Weights of a small sound classifier: norm batchnorm, 26041 training examples.
Rows from block 2, named by matrix and row number. Rows with one number belong to one channel. Each number is 500 + 50 x the weight over the matrix's rms, rounded and kept within 0 to 999. All counts start at 0. Numbers have three digits each.
# convs0: first 3x3 conv, stride 2 (model.blocks.2.convs.0.weight, 128x64x3x3), inputs 49-55, a 3x3 kernel for each
# convs1: second 3x3 conv (model.blocks.2.convs.1.weight, 128x128x3x3, transposed), outputs 49-55, a 3x3 kernel for each
convs0.27:514498554530528499476558592514526515505571495431579459377449501536536501501423472498526470540489523498419651491528502517543508586508477501601634561530490518497449512478497545494549473498426
convs1.27:394403481540440492551520455522470484581458528478502476379495573482490430492530415494509518546428442579556508443443570509527541475539436527442558489554504467602469534558399506478454409443478
convs0.28:522430483485461485422503508485579498468479518416537513518569451469434507501494461479438541469528507485515476443480565460500482455499458454501502528501569470473425555511492465440487445487530
convs1.28:402519518442474551525438497510559432479448484461499483504554478539486458416532453451491569467463468450549423465549568514463524528463497453525478473492538482543537490404402515472523507389542
convs0.29:517547527439467490450509467501546533506530510449586570464474607483514467506538555532477593533562432559521506496484560545547562461435456517438491568448571533451537480498450458461506499499451
convs1.29:570492365488416578510517478390515501425494540529460406526471609453487482533464417500450467527508552547475513552425463486489551454599459657455491533486415496486494552505502406534535546443453
convs0.30:482589518489596531505459473514482433492476443542540502466579563514607542536468522549445473505518486444546483536511592404446601493542549528521513518426546547499528475369511516495494480508500
convs1.30:434454570522524440439402418471518516544420538466520466562453424443382568485555513580487499566468525445501462409550539419493533527511454465500493575574442586400555415413476510537479557483501
convs0.31:501471468537524464471621582584544423566464498474433460530495455540530532525511537518516480515480485550500597428493463464490508540574504517512445400558528588445460534517470520474524570523554
convs1.31:513574429511460541448531498618504475491468555516512494487537500509501412514481429449421569490545485454518374504570513565447544609464461459530473547507502560435517450479547513469534539509563
convs0.32:422533464516530462453577495484461486498477516504465465490556518517503568491490452462441471539453465542419546558602535476529435454475465453484485501644507604514469562555513470529517520469522
convs1.32:542510479587394453466588474452403497543429520489556595483495511416474548431538505402499451507501473433625585416419501515436551526516550488527481482502456520523436433511482525471447560478422
convs0.33:573454490499538434645521493498532504530493510560491517541451531525521484522527468365500564489491492469484434557580472443561489531436520534601497472561469435438423497528497488438467496568585
convs1.33:501543521517483549357449358453454463515527439554508452488476512422504450524523440500595443447506453556528480522426489407563556455573581567595429409457570519539407400491520551621437477458483
convs0.34:454472537463409520498440525495627514459445456461437519529497528456382392552593485514439461469471501472595421478517412488464506546470579517538523523480513433389490523473519460494574420517549
convs1.34:566475488488465512437491488509557442522458524501524449477471439398512539500428452532491423485506472492570511552414541558481533545494535579548508374458483480392533551503478486477433503521451
convs0.35:583451558481499541520504500544490498479492470528492517409455425500470585493480550479509494540582482416496537483497486543497505581575503528514465527560488545496508444485578591555560492430458
convs1.35:494412437448487543524543420507553470511516496478517497484497647445516530486503479468540456535616490471532462464513596473501518436421447416500542483524458443473529595541464432511487403461409
convs0.36:602479465585466481569464555471586487516533504453531479523455450418626605508442518456514555524445517492454474473486469486503492531527456515525499505521472555487485502505561538548539479424580
convs1.36:520532485533518561475490451456512513480429444512451450451511503548586557521432489553514502482467505516443482472511469514500591453501534524474457492557523678513418511500339476389483516527532
convs0.37:469574485562471465511436496534498442476544426475510555487513517609586387474562521502529556446453586544497641461427487493455484478470536521489568569457470511452515480445542527450541503454503
convs1.37:425508552451454579467520611429467523528514561467511483515468508492505496548532545538421617510537537454435437426447451485461424544513459563422423480567429543506474418486516481430407468449443
convs0.38:472467518476557488472497525500483484519527479498465532594453525555592508550444472607509404472430507432489414518561522468448525565542455535498444453507575444425504515532534449498466518487463
convs1.38:549549451510568523540433538481486446542549555564476534570539557407481462570461495515486505538533498440482519407600465516468579508568509481569495488487537550512540540485552501583549416449529
convs0.39:559536455459477436423590472461508505493579530492527468513434435517480531511508456403525507459526505536496556429559563485492484540502516538520552417580559421448530559564474532480567479474507
convs1.39:593479439483514565572446492494551409449509536513486529466591464418403425496416513556505502499506453588485506506505495481448543445566481545533424428366514413494474549482561475505505554494551
convs0.40:445433457567413628530588526559502451537534502486477575487520481503470525591398470492453401452511575424453507467486419582544537481419470567499492539522462531601513515397533447565495499585477
convs1.40:397506502432441501472424517514561541516455573537634463465547515401548468506491336599521472442544605468414551469561635459488453522508549468412546476465446525485517397474492446497404552525356
convs0.41:461419467498518445543524472560538547518415569394525518530491423572477494574498528507611506503552412479445462471429517468488505505509576563450449519513497497498533485499471447463536605557585
convs1.41:512500489477490533415434480510455530477480570511506485520413485493511546449533610493556545520571397475493494597397537433499511477333529569488469531486419587489521469468475423538573474463624
convs0.42:518544514454507498541536569529526495498486498517494542480492551483558544454497558459543489480536524589599421446512555554524575566463475442504443557515450561506517483443441498555491444483446
convs1.42:552508453489474529535517481520553450494529446500529469410512496530518422466424615463496569510547590541481470482509543571518425526479533554526469482468518524421503522484434503523425489561438
convs0.43:536422431467527463462540513401480488548556505528462504432557477496511494579484487624668543494493515400447499487530473486506532541462486603597518482603532514551404422534556463510497491528523
convs1.43:490529515509511585392529452526493412501446495496587407550437526453388536471532521591467470555489463487541542450443508465467484449598536455461635481520508513458529469622521464453519555579529
convs0.44:574534445518481460468524568484511463483491485429500482393458552485440425490547521512463533536598572510469475527456462462494479456514480432570477520470483490506441404478472504460467475480471
convs1.44:490457509524549528441482503597563487536511487482451472401432431476530583557561456486513463496531516486572527583512534525540448529457534441497466580435415497543421459536478544523538473568507
convs0.45:551549494403453551433505497590479508497472459597539528497444514463630580420474551468496475467415408424498483453460486531443452536539578473489434547449439501526459479483454443601473445499473
convs1.45:476503416503544567531511471431486472538439545490449539494477629426494553430519441560482600460478551540514419557531558536506556532452507494461497433512417485489535496503586558520541491456484
convs0.46:482420541561523524529524509470533527537485592495510560568558565573468472529467442463590517557449465398570522471475440471501525553512474404508526471519497576467463566478526489501536609427512
convs1.46:511538506453509461427506489547488584559502511637469547480485634529472591479624517425507539441483426533469518429468513472517514555572516510509455518470522415558476614534524507502477512504471
convs0.47:568467492609540473476547547477449470514515516503482442389515467418537530480444502520479501393478542535406499527506460511474450479491509439474592484591457486451536510500551500507550526584540
convs1.47:406470505510450572523408396425494564485508468615449469508532407544508482426506462528441528491419436488453537422405541432565476485466461533491583384504488443454505471520530449501484447481477
convs0.48:544463465487611448426396476512513477421490495562504443416413510492532510529503630475467510462443477568481478479493488493493448511526577419482480563414517471528447492515572465511543499496397
convs1.48:643549471514543484538536469478608565417601422488443521557502426538564522466495609553530469501493423491517507526500503572450450530473540527532478567473552464473597486479444425438546477514503
convs0.49:461418477455489487529487509576456410563497546536591569519462475406484513514509445439533503492477633497514484533435440555511518511532502592493543443525506421471562549471451549492487552507475
convs1.49:547488665454459428481471456507501414579589564556452532489382578476447475495538585534469415521513434559511518529541536447515485486555501510508498484498571405595440535444534455485430488461427
convs0.50:547409476441401483527473523459577469452440474570524480488460553527439475454524563500571570463390540557471492530491455482537469493565522452501554600564492409593544524458493581540428476443525
convs1.50:473469541475575457438493492497520600422568464622426469534459648450594537564572414415503510459440450600478446444415423512460544511528494576535513483535541566465471481566470567491443461445334
convs0.51:484557525581525625456507493547511446505416460554471499481554556519613593581478511531558580449529583515467452464410445525540515482480517553506468527499457598467506541499389555474449482399405
convs1.51:616453448622572526406495445489502572493481450483489430501409393515481577427583535474530469503425555432506413476350498434500425439460551386536543469588545484451488513529482489492562475612469
convs0.52:465554425548482539464523491453470451492495529505551524466465504523598658557469601518540473541508525473426482506440512454524591475448559458502534511488482490467532544544484512492493471462459
convs1.52:427487494492434560458509515533535540636493514507502491458495432459419433604554523501479610562505560567560478550478517532504460495531511464469572517483490530548384538466472514437441438495543
convs0.53:476555443562537508644656486517553559508461471535498536524483507538505570549489488373526532452437569453472556562519555466511549475496536521423470362481505506462509492477421464495528417417445
convs1.53:474541577563436459454502531512554491506557499505496495513512443452482575451608513475513542462441457461566481581442516452561570463525510544526445522537470489427468487534487418516482521411466
convs0.54:488511520455461589628469529540526535480546470543467524491486564373466541455467558457550473536510476523622513530532533514441514510510491441500553520475539515463453438484512480465503534488488
convs1.54:440513557458458425548500547473523544507477490600465470456567589492528527505444541573552482428517542475402575457452445319530562590641648588482590534510479514469504470610519398437467494474435
convs0.55:447437465542450561470523502552487572493545571450547481456429542453548591427490569452502446489444485419511597572527520446472503451488489474488556510491483464578529550570437559620438524537479
convs1.55:438469588437483481430513471529526572493450467414432429421527484547457514589520568487575491452495508508434484453509415438515467487571513465520532543535430494524475434566528431445426487540519
convs0.56:554562496520415392451524507478553554488522493530478550568572507376490504393583552405551535422459366459461509574497479471491517551569463513498440452460484551624410468517470510437538459588479
convs1.56:567514547485574488488494470483488427484463552563463510451482467531563496463489456482449416585454468476546464618461574501487460485563385485589567421499525475514505536589453526430494521514472
convs0.57:466463512416404490497494479450507464493480478602514536494473512466494431481413517549552420491416503498483513452503482503482390510508477550521532535582442502462591435463561597512524573491446
convs1.57:459623431540483491588479530503415526497483471458447512548451521455478489510457433450496470449486551493512474440526443616516460512515535464521523439563470565512509520448519531513523484502505
convs0.58:492537551423556490433435480514535519478455482492560561516588586516590479498444394481442526513500391484486460456521461440429436530496525557467462406483533437456542448600485498545488559516417
convs1.58:543517566597462417467405494449470513527524588539555543496595407472527542474598474536438437521435509470496594622575470476493465512480566494526480589459434525560509515492395577442472448340499
convs0.59:517427481527519526577438480425495441575562463525528446498510501480461458472472448373467531404375564489577520520526501440449553467515574437563531472544544544518518465484533464547441539483555
convs1.59:570508506474481500475476493457439455478549489577555533474505542460477482514464521544464459519442477416371497514459573432528510471577494541527412467445455491527507535525498499582507449415461
convs0.60:545483451589526520634517558554525482477453525483474562457476434489572484621547449632485462557498503427412586515493476507458501536518505536513515550506496453553512448527497501479524564462521
convs1.60:530533567556447523515457508451593430485459493492505543493454463452534388426453503551474436515421409561539453492556552437487441474517572443466529531444484492499473539485430494541451444496479
convs0.61:536471450534481436441483515439499523556558419509428495440563567416479485480488496495523522543431526529531470515458533527495479517448478506490501396486424468396465543492418444475479559450502
convs1.61:478557475419465501506497422546550509533503488502462572417428427447513531484434415484529473463505588487620478589515488508595565504542496519480572401464560553509586564477526601464543535446518
convs0.62:492486494436474529520503496494624508533559502480446455485603480524518506489511578495465534488528381555568490520527459462473504499495488496471465461510435473457527497513509518523446503467483
convs1.62:522410423526396452459517429564508498543474598470476445515453552520421406403436555472494502499540526443552499479453594563476568467452526541426504476529504463545558526399472540505554550473480
convs0.63:468590583446486447576542534468456482456417460495553536451577545526444547510528556497511544598456469390469564543493512531492495522536518570424471494555471478514502492470482524504475554505554
convs1.63:616411482544458501442471486563418357522556462545570515628514424486491514483476461603470538424466531426519422528521502483438540496583481463498349507472518531500496482422501549464454547499470
convs0.64:610458456473603482435551515476483496551564571464524567519537559395506399509496489412475507593469494547593440453485549583558541474441504512534434482501447499473558481497601517565482554485479
convs1.64:527506467487530506494476485557509426509552438507458491432520617498517491527479530461464510521504594504442471565440570379443489543543521554492551493504510578514498484491510451527576459459444
convs0.65:510474523531530535486548501461553532478548492486466458515355545451559424495636410401443480461416481487487511468462521477525593572574587457468552612449517544570495474444499485531506443511480
convs1.65:439527572512558502525526438434518551453449540484509548431577448550591472547525575476522434496517498461523441483548453434529562454520480495503540581476516501580479480563415485460566495495426
convs0.66:597530457547471508435466456487514531508481471521533492579518554432463602506519504586490415515472505479439482451552503513463527566598481621522434510453519477495454510497491461524472533473404
convs1.66:500497563392558526518461559469485417475428470577481502492442501471543506500484556448581473401479469410522494518454523458566459500435551413537454502496393462526472471353506534487504462459398
convs0.67:536454565472562536409484445544522512483475505570544549440520594530477511539443522512471566436453404397514435418528514572496575469439492564451545517454470499480495547449548524571436428524461
convs1.67:528434536494444419503480484463542577514489520471489415531466472492542432460557484561432424600438520445645499469513500484557566552572502464488491464528480444517510476566560474515508495526454
convs0.68:535493534538463476590406467519498486515475512474476480588456511529423481420458520511536469637553509388537406604506457520491482463502536566622441465460455439563472426534519551501499461405540
convs1.68:543542444462516460533456493500512504414492573649454526504604510470519559511567461582469519486394445515532498456480442495576570511475500447497468479421479488520454534461503485517453465467445
convs0.69:438532487478508489472549507491499506491562523580545486550531454561469409496479422481506477540439453551432495470481483497538482396460429510480508465509477480571579531442485550578618556463468
convs1.69:547563443468512495469515462552525432450474455536497523485468517502449508451448449526489479543492473447512523534501474470494424447567602507491532496499427506445467511452422405455467488557550
convs0.70:440538535511462499508420468464532522560522513480576491441524448456410562490583512532604493547527466464556577528485468516520483512496524446568521562520470489447459494474572403508543459477461
convs1.70:485514502488495471451552545496559458498571478513483487501452430557432456525472413432634490571450527510593569496544484479592602492452569391528582485372527490574449497435556530443459507603490
convs0.71:555535471473487456507496444475469448428594705532508509491576566473526420576454360485473563467508476481466539500515516519581491534543525486525419448485581434557581437513465489479420514447471
convs1.71:545518438504507434473484478491496495522486568461411429521545427477546451549513463531480447571487484536509474575638497537544505466537517529526459530483517535476519445506469521559543561450429
convs0.72:532556454490550580473515483479475493537575473551492466478609535502557484444496453479536501469473546448476507513510462445536496470531547560444487516505400445606539535507469597460456484530584
convs1.72:596488421514501458558447455434457554496593597532496440464467461449526506563531527489467484410455585504477584463523510560532540540584499587545486499536485571413480516528452503524554505463545
convs0.73:503634443470477498570608504541496505493446461435533481485466486689454478521474439556469468598501426514484447505473538539504566510442590558546549519549544509483434479487535499541514462492507
convs1.73:578487530525488442511498473436505538587468497557481590405468468515465416455476479431374505367533448582474399519611526586512429419468473451482551503481476597445412502480499505408474506503572
convs0.74:531493512455489525464518543442458511552534531432493490446471512499515592449436515436439628512516537481562502480477468448500529452552500569506503456484423447511502459511459523422457572458417
convs1.74:470543581477491591450550492482496491513493539526466498573407514496447520504557502455567559490517567482508464493542449507439506451508496389542582470431480519502510516503506490552448462420480
convs0.75:548522547426478460505489466536463541405540577588518475516519452629403546454542490455590732497497519509493454425538556568489501496475522516522571442410601669539466449481492472560509418450475
convs1.75:584508516408489547462421500505466417441426471555394472491441463487550517418552468496459612435591480413404474518487412563463468464608561491639519514389416471484518485491423475404503554469504
convs0.76:518493454515495479512436501534473432489528491509515441500495393532490492530493510421521417462607634493462545501471509568518465570499520584419480479473521417434467492547497488491409425513473
convs1.76:462456475514591467535466532464415510553560455393450499545552571571382509499486436549418555508570495610520455557531537537528521575505472441502447520503521383450484464500516411449501506453508
convs0.77:524570554548539503506424586469461507530448461540540545427504527431562553473469482574469484477598401522491615517532492428568503498536492479556509468490583412492598558435485470572468544458414
convs1.77:514450518405512541570514488514490438444473492539608532552439563444527431460467492453549493463548523525502455478536461524543501495452487554543496473594487537469487418459480523525525502473433
convs0.78:528492426510505432442631488512441558565446506483508527449424511488448487601407428504521475420461518668519435526522485509470505475533548424550521448478515563472464480509432518469508484534533
convs1.78:539472529507439415444491581431429481544533644622457487449476513433508424521396411383477426430491573597441545517488552485389492499558335461540599545447642446596496460456417581547554499533388
convs0.79:508470465468504577542480588526502453496475520496543516487430488559531498427437523481496575522483521550456609523488540469523476466508490480434484496550451623460571496421508517533478526514529
convs1.79:472582536522442487428472429476458458489529465452568542441461556467440534512594524524430359520387439463532501492511527480447470493510540505506487478520505509487561525486496477431512560516512
convs0.80:450456468590538559541536495478487450483528501475531441407607544552471444492516567526510459535525496537420484479442490417505522488543535550530440452495540472503597414474499484507473443525506
convs1.80:452484411528415568437473513477542442422477442553522505454499471536498527538478510479572544525483488497464509496605459519593463501509570509517386450566460496516528498434433456525486486497525
convs0.81:436563477541409500544433536485424539451460501443497510627515447596539535467579468506476482586368420528479502491466441527517510497529469526409461553467488544498571535469493501492499549457520
convs1.81:392492470483476561536483504486557453566617543518444514505508517478475526485458442455434515461517462523473549519497471443533506582516524494494444466451463514501514544499516493432526495549531
convs0.82:499601479548531404500452476556439496459492520533484559470425440556518487471470515596477462623519462429553495508512509511473510474487565496514468519455563538443596493474449501425596518451419
convs1.82:599487420491489500468415535516463572414460552457587503538413402513480463435494558508517606531608487473509461546460414502472434603441491461500488527514553526544482551431542463438439468502473
convs0.83:522440553548456546448532463483503478474567585513517578474509578492555520472497546563469470408484492580512600511477481521464541475531514504406517530436619535420563427510465471483430484500472
convs1.83:504454471513454437652534433514402438393452497523466518487521512449575474482372488477469494513404482483463529521486502470471485483479545484481571485490498475573564457491442470492525582516486
convs0.84:448455456526558492538521512535472458466474468509442464425440551492477471444491437508358532612483502417386462560434473477478497534430411468510450497479445414513552520501403531506447576552429
convs1.84:489543622482570604448504457575522470373529419539498604540523496538413580478468477617477508530460479532487451506571455482566491487413607509346429477543408572497411414394546447430539415435551
convs0.85:497479529572399637528555462548477489453521475512530522464416524555500589429427461512489533448486539475406451476614561554572540469615533466426537504463487548519424534596517579498455461519504
convs1.85:449416521480427429521519463441522526505516421487508439451411492518553491496418540544486375488621532482387565470486558385579567431608439563630504569457463452508509489492479508441483491515437
convs0.86:388489527419488463434531535474533490528490565535549486518506460489570575430558487473547457511491552444506486469475508501535432526530494506561573394606476427508513500558509453510465582508557
convs1.86:578552386471592548495481440499459497467459507412536517545568503494516430595472479440534596614498497496453522474618480414515435540450487627465536544427429453518551440453471524488507468520563
convs0.87:467442511420529517461529506428545547487453488520421543496590477574466524454492560542468508512473560470517519497505492555556386496423433401474440629415527462512459530555515484517499516491535
convs1.87:461505546446515478550512481416459504525448489447549390543527538529549489502513429491535578459493507404543485487432481452502471558575465558432489443462444549483482536529452506474366588555443
convs0.88:493478529510533462460465432492544585514467540525456464502490472471469498487538475523512581512503496619474518576488484526519525504488438478429414469589425574513504496499482456482565535476558
convs1.88:659501472469519525498485446592501489458470531557502427470525503497451466477462531514431473484470515398453482490459350449426493451531519533492545460506458504499414470425509604554492523547474
convs0.89:515502512610469468520502427529486477538537511529454494553526518460534482530439505514505468425506448574502464497480459499507502465520483438394508549512529534624508490542554481528499533439455
convs1.89:422582552537488603483469493554548483446490427554444619507546394473519433474486508477620521473510497439489509491480550493536483500555504521442398508472505460543514557404527508445424493515524
convs0.90:609589453495511622432532443473518558507478533504535459506430558433523451443411451550466439409472560522495544489467578495466464467497449537444518512480475520521473452485583540534604409477493
convs1.90:521510590459479453491449498515555448449443579477600545527481506515449428547540488640542476442470488499495521526471529530466550496536517565481493556519479505473544605431460502471442561558501
convs0.91:593599477562448520491473477484560486571524466496501518478477519509439603570505491457392540405455458553470446500459471536488480500573544488481507529530499604533472455536509447518484533493527
convs1.91:444446552540514490487477503439525568505512503557402561478473469497494529569472536477487595444434502444493408504449516548526457446461499509422487542557451480520532521492468477499437557550537
convs0.92:576531523519499516510491564509552460569535477520545450504595523472593398415490427505510556474514549603559488633498455535478469471472441536463475517450412493412487506430463468468551444435551
convs1.92:536451469601474500550433501568405503551479455429469441457518518534497514539460455508371553526522550495477524560454520520517548595414497437548475398588558546445606527452531523472561523456528
convs0.93:473526570504453491505553490453528474460501491495521465422567426416444525411433493478477529551523403445493501512535514430455532576500483520435495499444447531497555494510477519478538529513504
convs1.93:453524502531419512510523521496537508520489447416523548537551539565478521518377587475594478491524617475539586515552480499684516518536434454566559467454480461451416485463549588567487461433464
convs0.94:463538397423555438514515516485496515509480456548522546510493486423503500522582415472447536526451514506523430563486476576412478442505507563398444503497475459539478474520491543474484507585471
convs1.94:601550481461380479461472569442516580428482540545488563492468501402536526482542471527488528442506545430498518478581540437493519498475479424617476499537508526475418546508524462439527540502533
convs0.95:565492426501521410455390541471420429531457493454511505515574467500474558456510532566427433559478443468537526543490515455535483450542484455589432493453449493409500488484488543491465532441492
convs1.95:460462545509450482440461450437479486608493488469583522493465512492500470483473536454478477568376540466536537462467511502505530512493507425480538476513484541468496552500403517442552454494420
convs0.96:505529423506517581483374584441489638441542488458484482530504490455531517491451541509551554458452599498515582472493535515446571515506531614399542449470529518516551598595499487572492426480456
convs1.96:429396532493474455548400548517508462534543468513527471563446439562506503437542486506538522595535513467475503495465531474399495492499480371563556432558445507471555538421631506531533426432436
convs0.97:446481536417505436520599484515545544457495464494433502428430438450450501563375434535484435425494516505448548529501527510539574483476530436559499453511533501426506524488567559480519605502559
convs1.97:505522504535482592467539478495480530504499508597468418470524501474514555513521410517473515463488427590546445470500556439434413487428541443432546428433392503588423490400524497470472448481502
convs0.98:443454498529519413595544539452503509500509542489463505547495467563382539503575533550547548485453454414548538501499526442422562430552454557477453502417444541559443536487554437495515514465555
convs1.98:626434462527617491547472485441446456536498517485474499451560465534580494504549437460566448542415465516495432517441472501508496602446528493482512466457499493560559582572552510538441478526416
convs0.99:559486384523425443527470540480612496485493472522540589533560471552587461542409464392543488465510529484593536505503469653507464539488457517554454537564431532518517509470562481560563555473472
convs1.99:513568535496466513446472439450448429419438463593560506523486612433448573445466584504411408587412486513547471483502452406576607580493584542460635562474422500501467560422549419428545538503517
convs0.100:495470605499494540424460447482501549484511436494550479544629587503486466586544413427461499516518418403425497521563511506445466498519517506573444465450590445520541495446463537485539539498441
convs1.100:491488559490509449511380538502449498472547500470473521649435387400601581476484534545582514506469508452490537509412575510603556564553506564466521557503425559468539576468453551450458541399482
convs0.101:408462538439521472502459447463419460481544487475485533489503514447520528475430477482599432505480555650448434521453484512563553529522467543427460460434456415552552485477466423426549490544468
convs1.101:551544553487477523470506553501361462547528576466484556511459454488499532546485452413579401515468591513509616509457446440436523537500530549556511435546465475510448515490540492532532509413474
convs0.102:418466517456485470529476608545513508476465535427497431471537474576434505441507591507597624427518671408524549448523487522526471554516536458397595532539552483481556452460457473486490535501503
convs1.102:526565401472468509477452478492513455435434558510533590493460413529473514515499457519497490581583519484532469529566472440547578519441588622582505462561495480494455461511643490572506547507588
convs0.103:520456472525551501433530505510545529526504490505484466538500501608492523435566474500461455494392547501431545544515498510476497495476463405390540496568472511522407483445445571542451492451439
convs1.103:578587499507496512538454452458456554519486523494541422439507463577510538535588601524540583556512417458486451462548523434430466499500578577498470583502514531490459607562580508549503456355509
convs0.104:431452543407475521500445529563489483493508521484508468484476509496479465475442544451540453482423523592496488551491550465525521515406476591615478488486493599441471530501456506559538524530540
convs1.104:568509538514496541484440481556535434484463470490551524538422490448463553487455578502488474573481461496591536497533446457462532489519542587398493509490514432524416532493513446526511595555421
convs0.105:555410552481458552494509555495489517487512473517478451477499464424566549394476557537475509458504533440555554476500471495520551495491468475491486502473456440445490526530490432540503498464547
convs1.105:437489441471505464462463404480573529497531442413504522606494426542473463448415560526546432580504576433417519488587423544474501430430564431467594420474537419515580490417460360484606486503469
convs0.106:383424413429518493513394440511512480543521473464441454524463511547516544542455541523550401534419531599380480522567560486553431442451478549639523490507485424523477477561538593541488415509508
convs1.106:543495465532450489488486444459460458525459554626492512459515492456400514533553534509430446512482459526562553481435478497454459535572519514554520511434527424490422484473597480542446495490471
convs0.107:466437446485508646463554517487468468618433537523472418515529430529537480529577445656413493522530518437524489506543596538497553504492522495492469541549528533480453471471491494547438527542436
convs1.107:550446490462471472511527525547555587537476506459471477469499490531509443538538551577580543424582503531460427563461475492455548467500477437440454498551532447458446521466516447475600553410497
convs0.108:468497450624527499555622533465515565459535548494503464484433545474475473510493563416455496417478501428371569512491522494536472517455546547454545534546484556407519487482401547472485474501526
convs1.108:605459479488439482571527362595446459512527492499513559482495426537412542540499508526450479420427454493494504437474559537521416516519449464514563489576540482452461575509412510413493506493526
convs0.109:534410575485426537513502498494527456506459513469469561553532470454450444482552548466479441461518479538612496617524467477487515525446503468402419595524571586529454514454548501513441509461489
convs1.109:445540473541483503519510581359556477465476522547545527491486551460453565539513485495548426457521477531475516475557500471514503513529474634462611522532522462531482540502455458444486516473463
convs0.110:589504432553500460508531507416482519505512453399504547501500535624479511530574437412533435467471542424367526491484488522577496526588423500457574530584511454476519493516457489445498610487545
convs1.110:461427499364536434545462539564539580468537572439510559487563498610491549532439466557472530377459446551430464548551512473463556509462539570548464614554519519510521580501417476462479482497576
convs0.111:457531448444510506472531433557484459471468509516594474459460509499438495511519460552396557428527388569490504508471474566546498527420425470558479515437545620478558482454480500512412538485549
convs1.111:441454590478465471511548461482467483478509420494463506464509500528438619577549453483530589417546517547455483424501516516499417462453583450533420507457440461549540395534415370435567507419602
convs0.112:529391477653404540429485474485452474553433428470493463584466431449454515437629487479459513436498384441445481486536483533501515509469468425513425568480503542476503474549489451508546492440554
convs1.112:549539464477546526451488563494498435485469553452535494560477450529528524516450527435510614551463506514486477588436406463490552435497502475451524595519493449514463585471456489540467525576453
convs0.113:426422532504565507545505483426548540465458524482488499482441480550446498502537500464456539560515431419571434503471465466492500469535555549506545576484557577516515571479480567464500532470492
convs1.113:508480424563405462513499515478554619510420435515512508512573533481509494574442469525612538466470490573423532501642571466555626425484461445519411448466615488415475493453433449471426549546588
convs0.114:485465485577537461471454499473518418512480474465493482419474481413477500513459482494552505420440396543509466551491470500501610498520481448572450470560517574422511486494549430507492463473481
convs1.114:490436500516451443515575484514606469523554563464501530485424460534481470421500501539587432481460560507505400525529366430525496492493531488580495501525457502457388459506438519496507472526486
convs0.115:482491585485500420477563513409451551476540478528472474452559468507508503598494473608577393524474543499504421491514491558503463509451532483658493449566436545578430506508575450477593496499574
convs1.115:480582445410565456509468524436430566445558478507526512534569482455441491456465465504527468480406547378508486549529557469574574632459484449556580539484418500423413462477470613567531505500465
convs0.116:442585442459534527554461570457514470477454465509500499472531494602605459474487501448567499441474568495481511500455532570466455395480463472566425442490482603508459510470440447504539527555575
convs1.116:511519607450450524420485483484475455492538548548492588400470445482434476452454422454573494588553534476525410448490541523454477522479529451583544385472519443394504540374487548516472581448471
convs0.117:452442547495430481493415482449468500503496621498475609484569428474458499589525487560471476666430411518597440494470491502512500509517435515484459500426479578501464484522404403492526473530454
convs1.117:478507518456486405443432492494497434529443415445359499416461469523445512469521512417492493536585542444540476561638562471516455473482453455508525511509495499609456568544440487464543533442507
convs0.118:478467473577493430460500509497415510498513501482539475500576597448469459512458559416456458538542521433474456543394505522457469582511483554490581549478470491451513491555481479487453597495452
convs1.118:554547569505531473376461544491524535527568632521495459444470501433491476481498513552489474547458498604499584481463528452473494445489448477442489537494530457491429525450482471519527468538438
convs0.119:427446519583513414522423498539502539538493500487445501567545451553599440439475424481514538614515477494475498492489502516459436458475539464432472494546457494532537605418377502420508511539559
convs1.119:519435542562557507548481500557450587548474573512577445551537437527458619447489522647490514453493375387485532516454517468423509500536552543460502546468560471532500505483544408544430396455503
convs0.120:433548550436511537561463429499556464437490565423495441540512382473494456495440491579484570452465528538498446572515520509487440481457463551474454549474514479405465553520542553434432492533541
convs1.120:471408476527438448496544523484470492489486436617538542555553558531515505483510467584448563461499549473520585485439452459513532461433633609516559513596525475500414345425442520516396491510526
convs0.121:500500507475450531478547545627483519465480457490471499486422501431552406581584514454574472395488633536506433551572440476474512565474481563488464462468505518465491474490605550481473504418506
convs1.121:542506432581576560485475524411511481553508536506461443455490549456581442469442499490490470488496477503498570518521447553550406518493496492504508440543496511519532511529569517414440543519515
convs0.122:493456463541554539476497488510472483560526423510494500467477476531459511551491420456591502487549506523501381526458597534481548585485467494485527532458517461471441437583472526520463473497457
convs1.122:433529535507496512508455510503535468457505558497470500485469598564484451454530594485488478438509600530530494520447501504540487556540568605530515501556522472402453422491437433484529391488383
convs0.123:524536447485449488642512476431406483645503460524497432441437559509482572515512647513465500614506508411554490495399466496464492519547516504598497429442415521597484440442464419497480491467501
convs1.123:517535528539557390554426483523537530574488461425430633446516522516426440557472438468458480470559440579432510609518467513483477401417437537608397480459444494501450405483487471515531449500559
convs0.124:445515399579465489512538548444515500486589507449439430501556513551491584578522464600455447526545522431508452530511547528504464549572548405585500576526567506508427451465479543401579464451530
convs1.124:510561463468523546518575514472574502443522531516524422407540594524520580546503496479491520485470436423490393534500522452426479507516438490466516491493435428511461470445477421516546426525565
convs0.125:459448535461546473476529476490489445419552482526572545503521505439582520473462479491587435534509535401533646449455480489463507514512497445492354477516534580549527527482485492538470571580479
convs1.125:441519538453463515511471458479490421501428479456476560482464558550448533477487504465530597543502476483463552500444513500524541480538499557537471521488561539461465508581493438412516558461500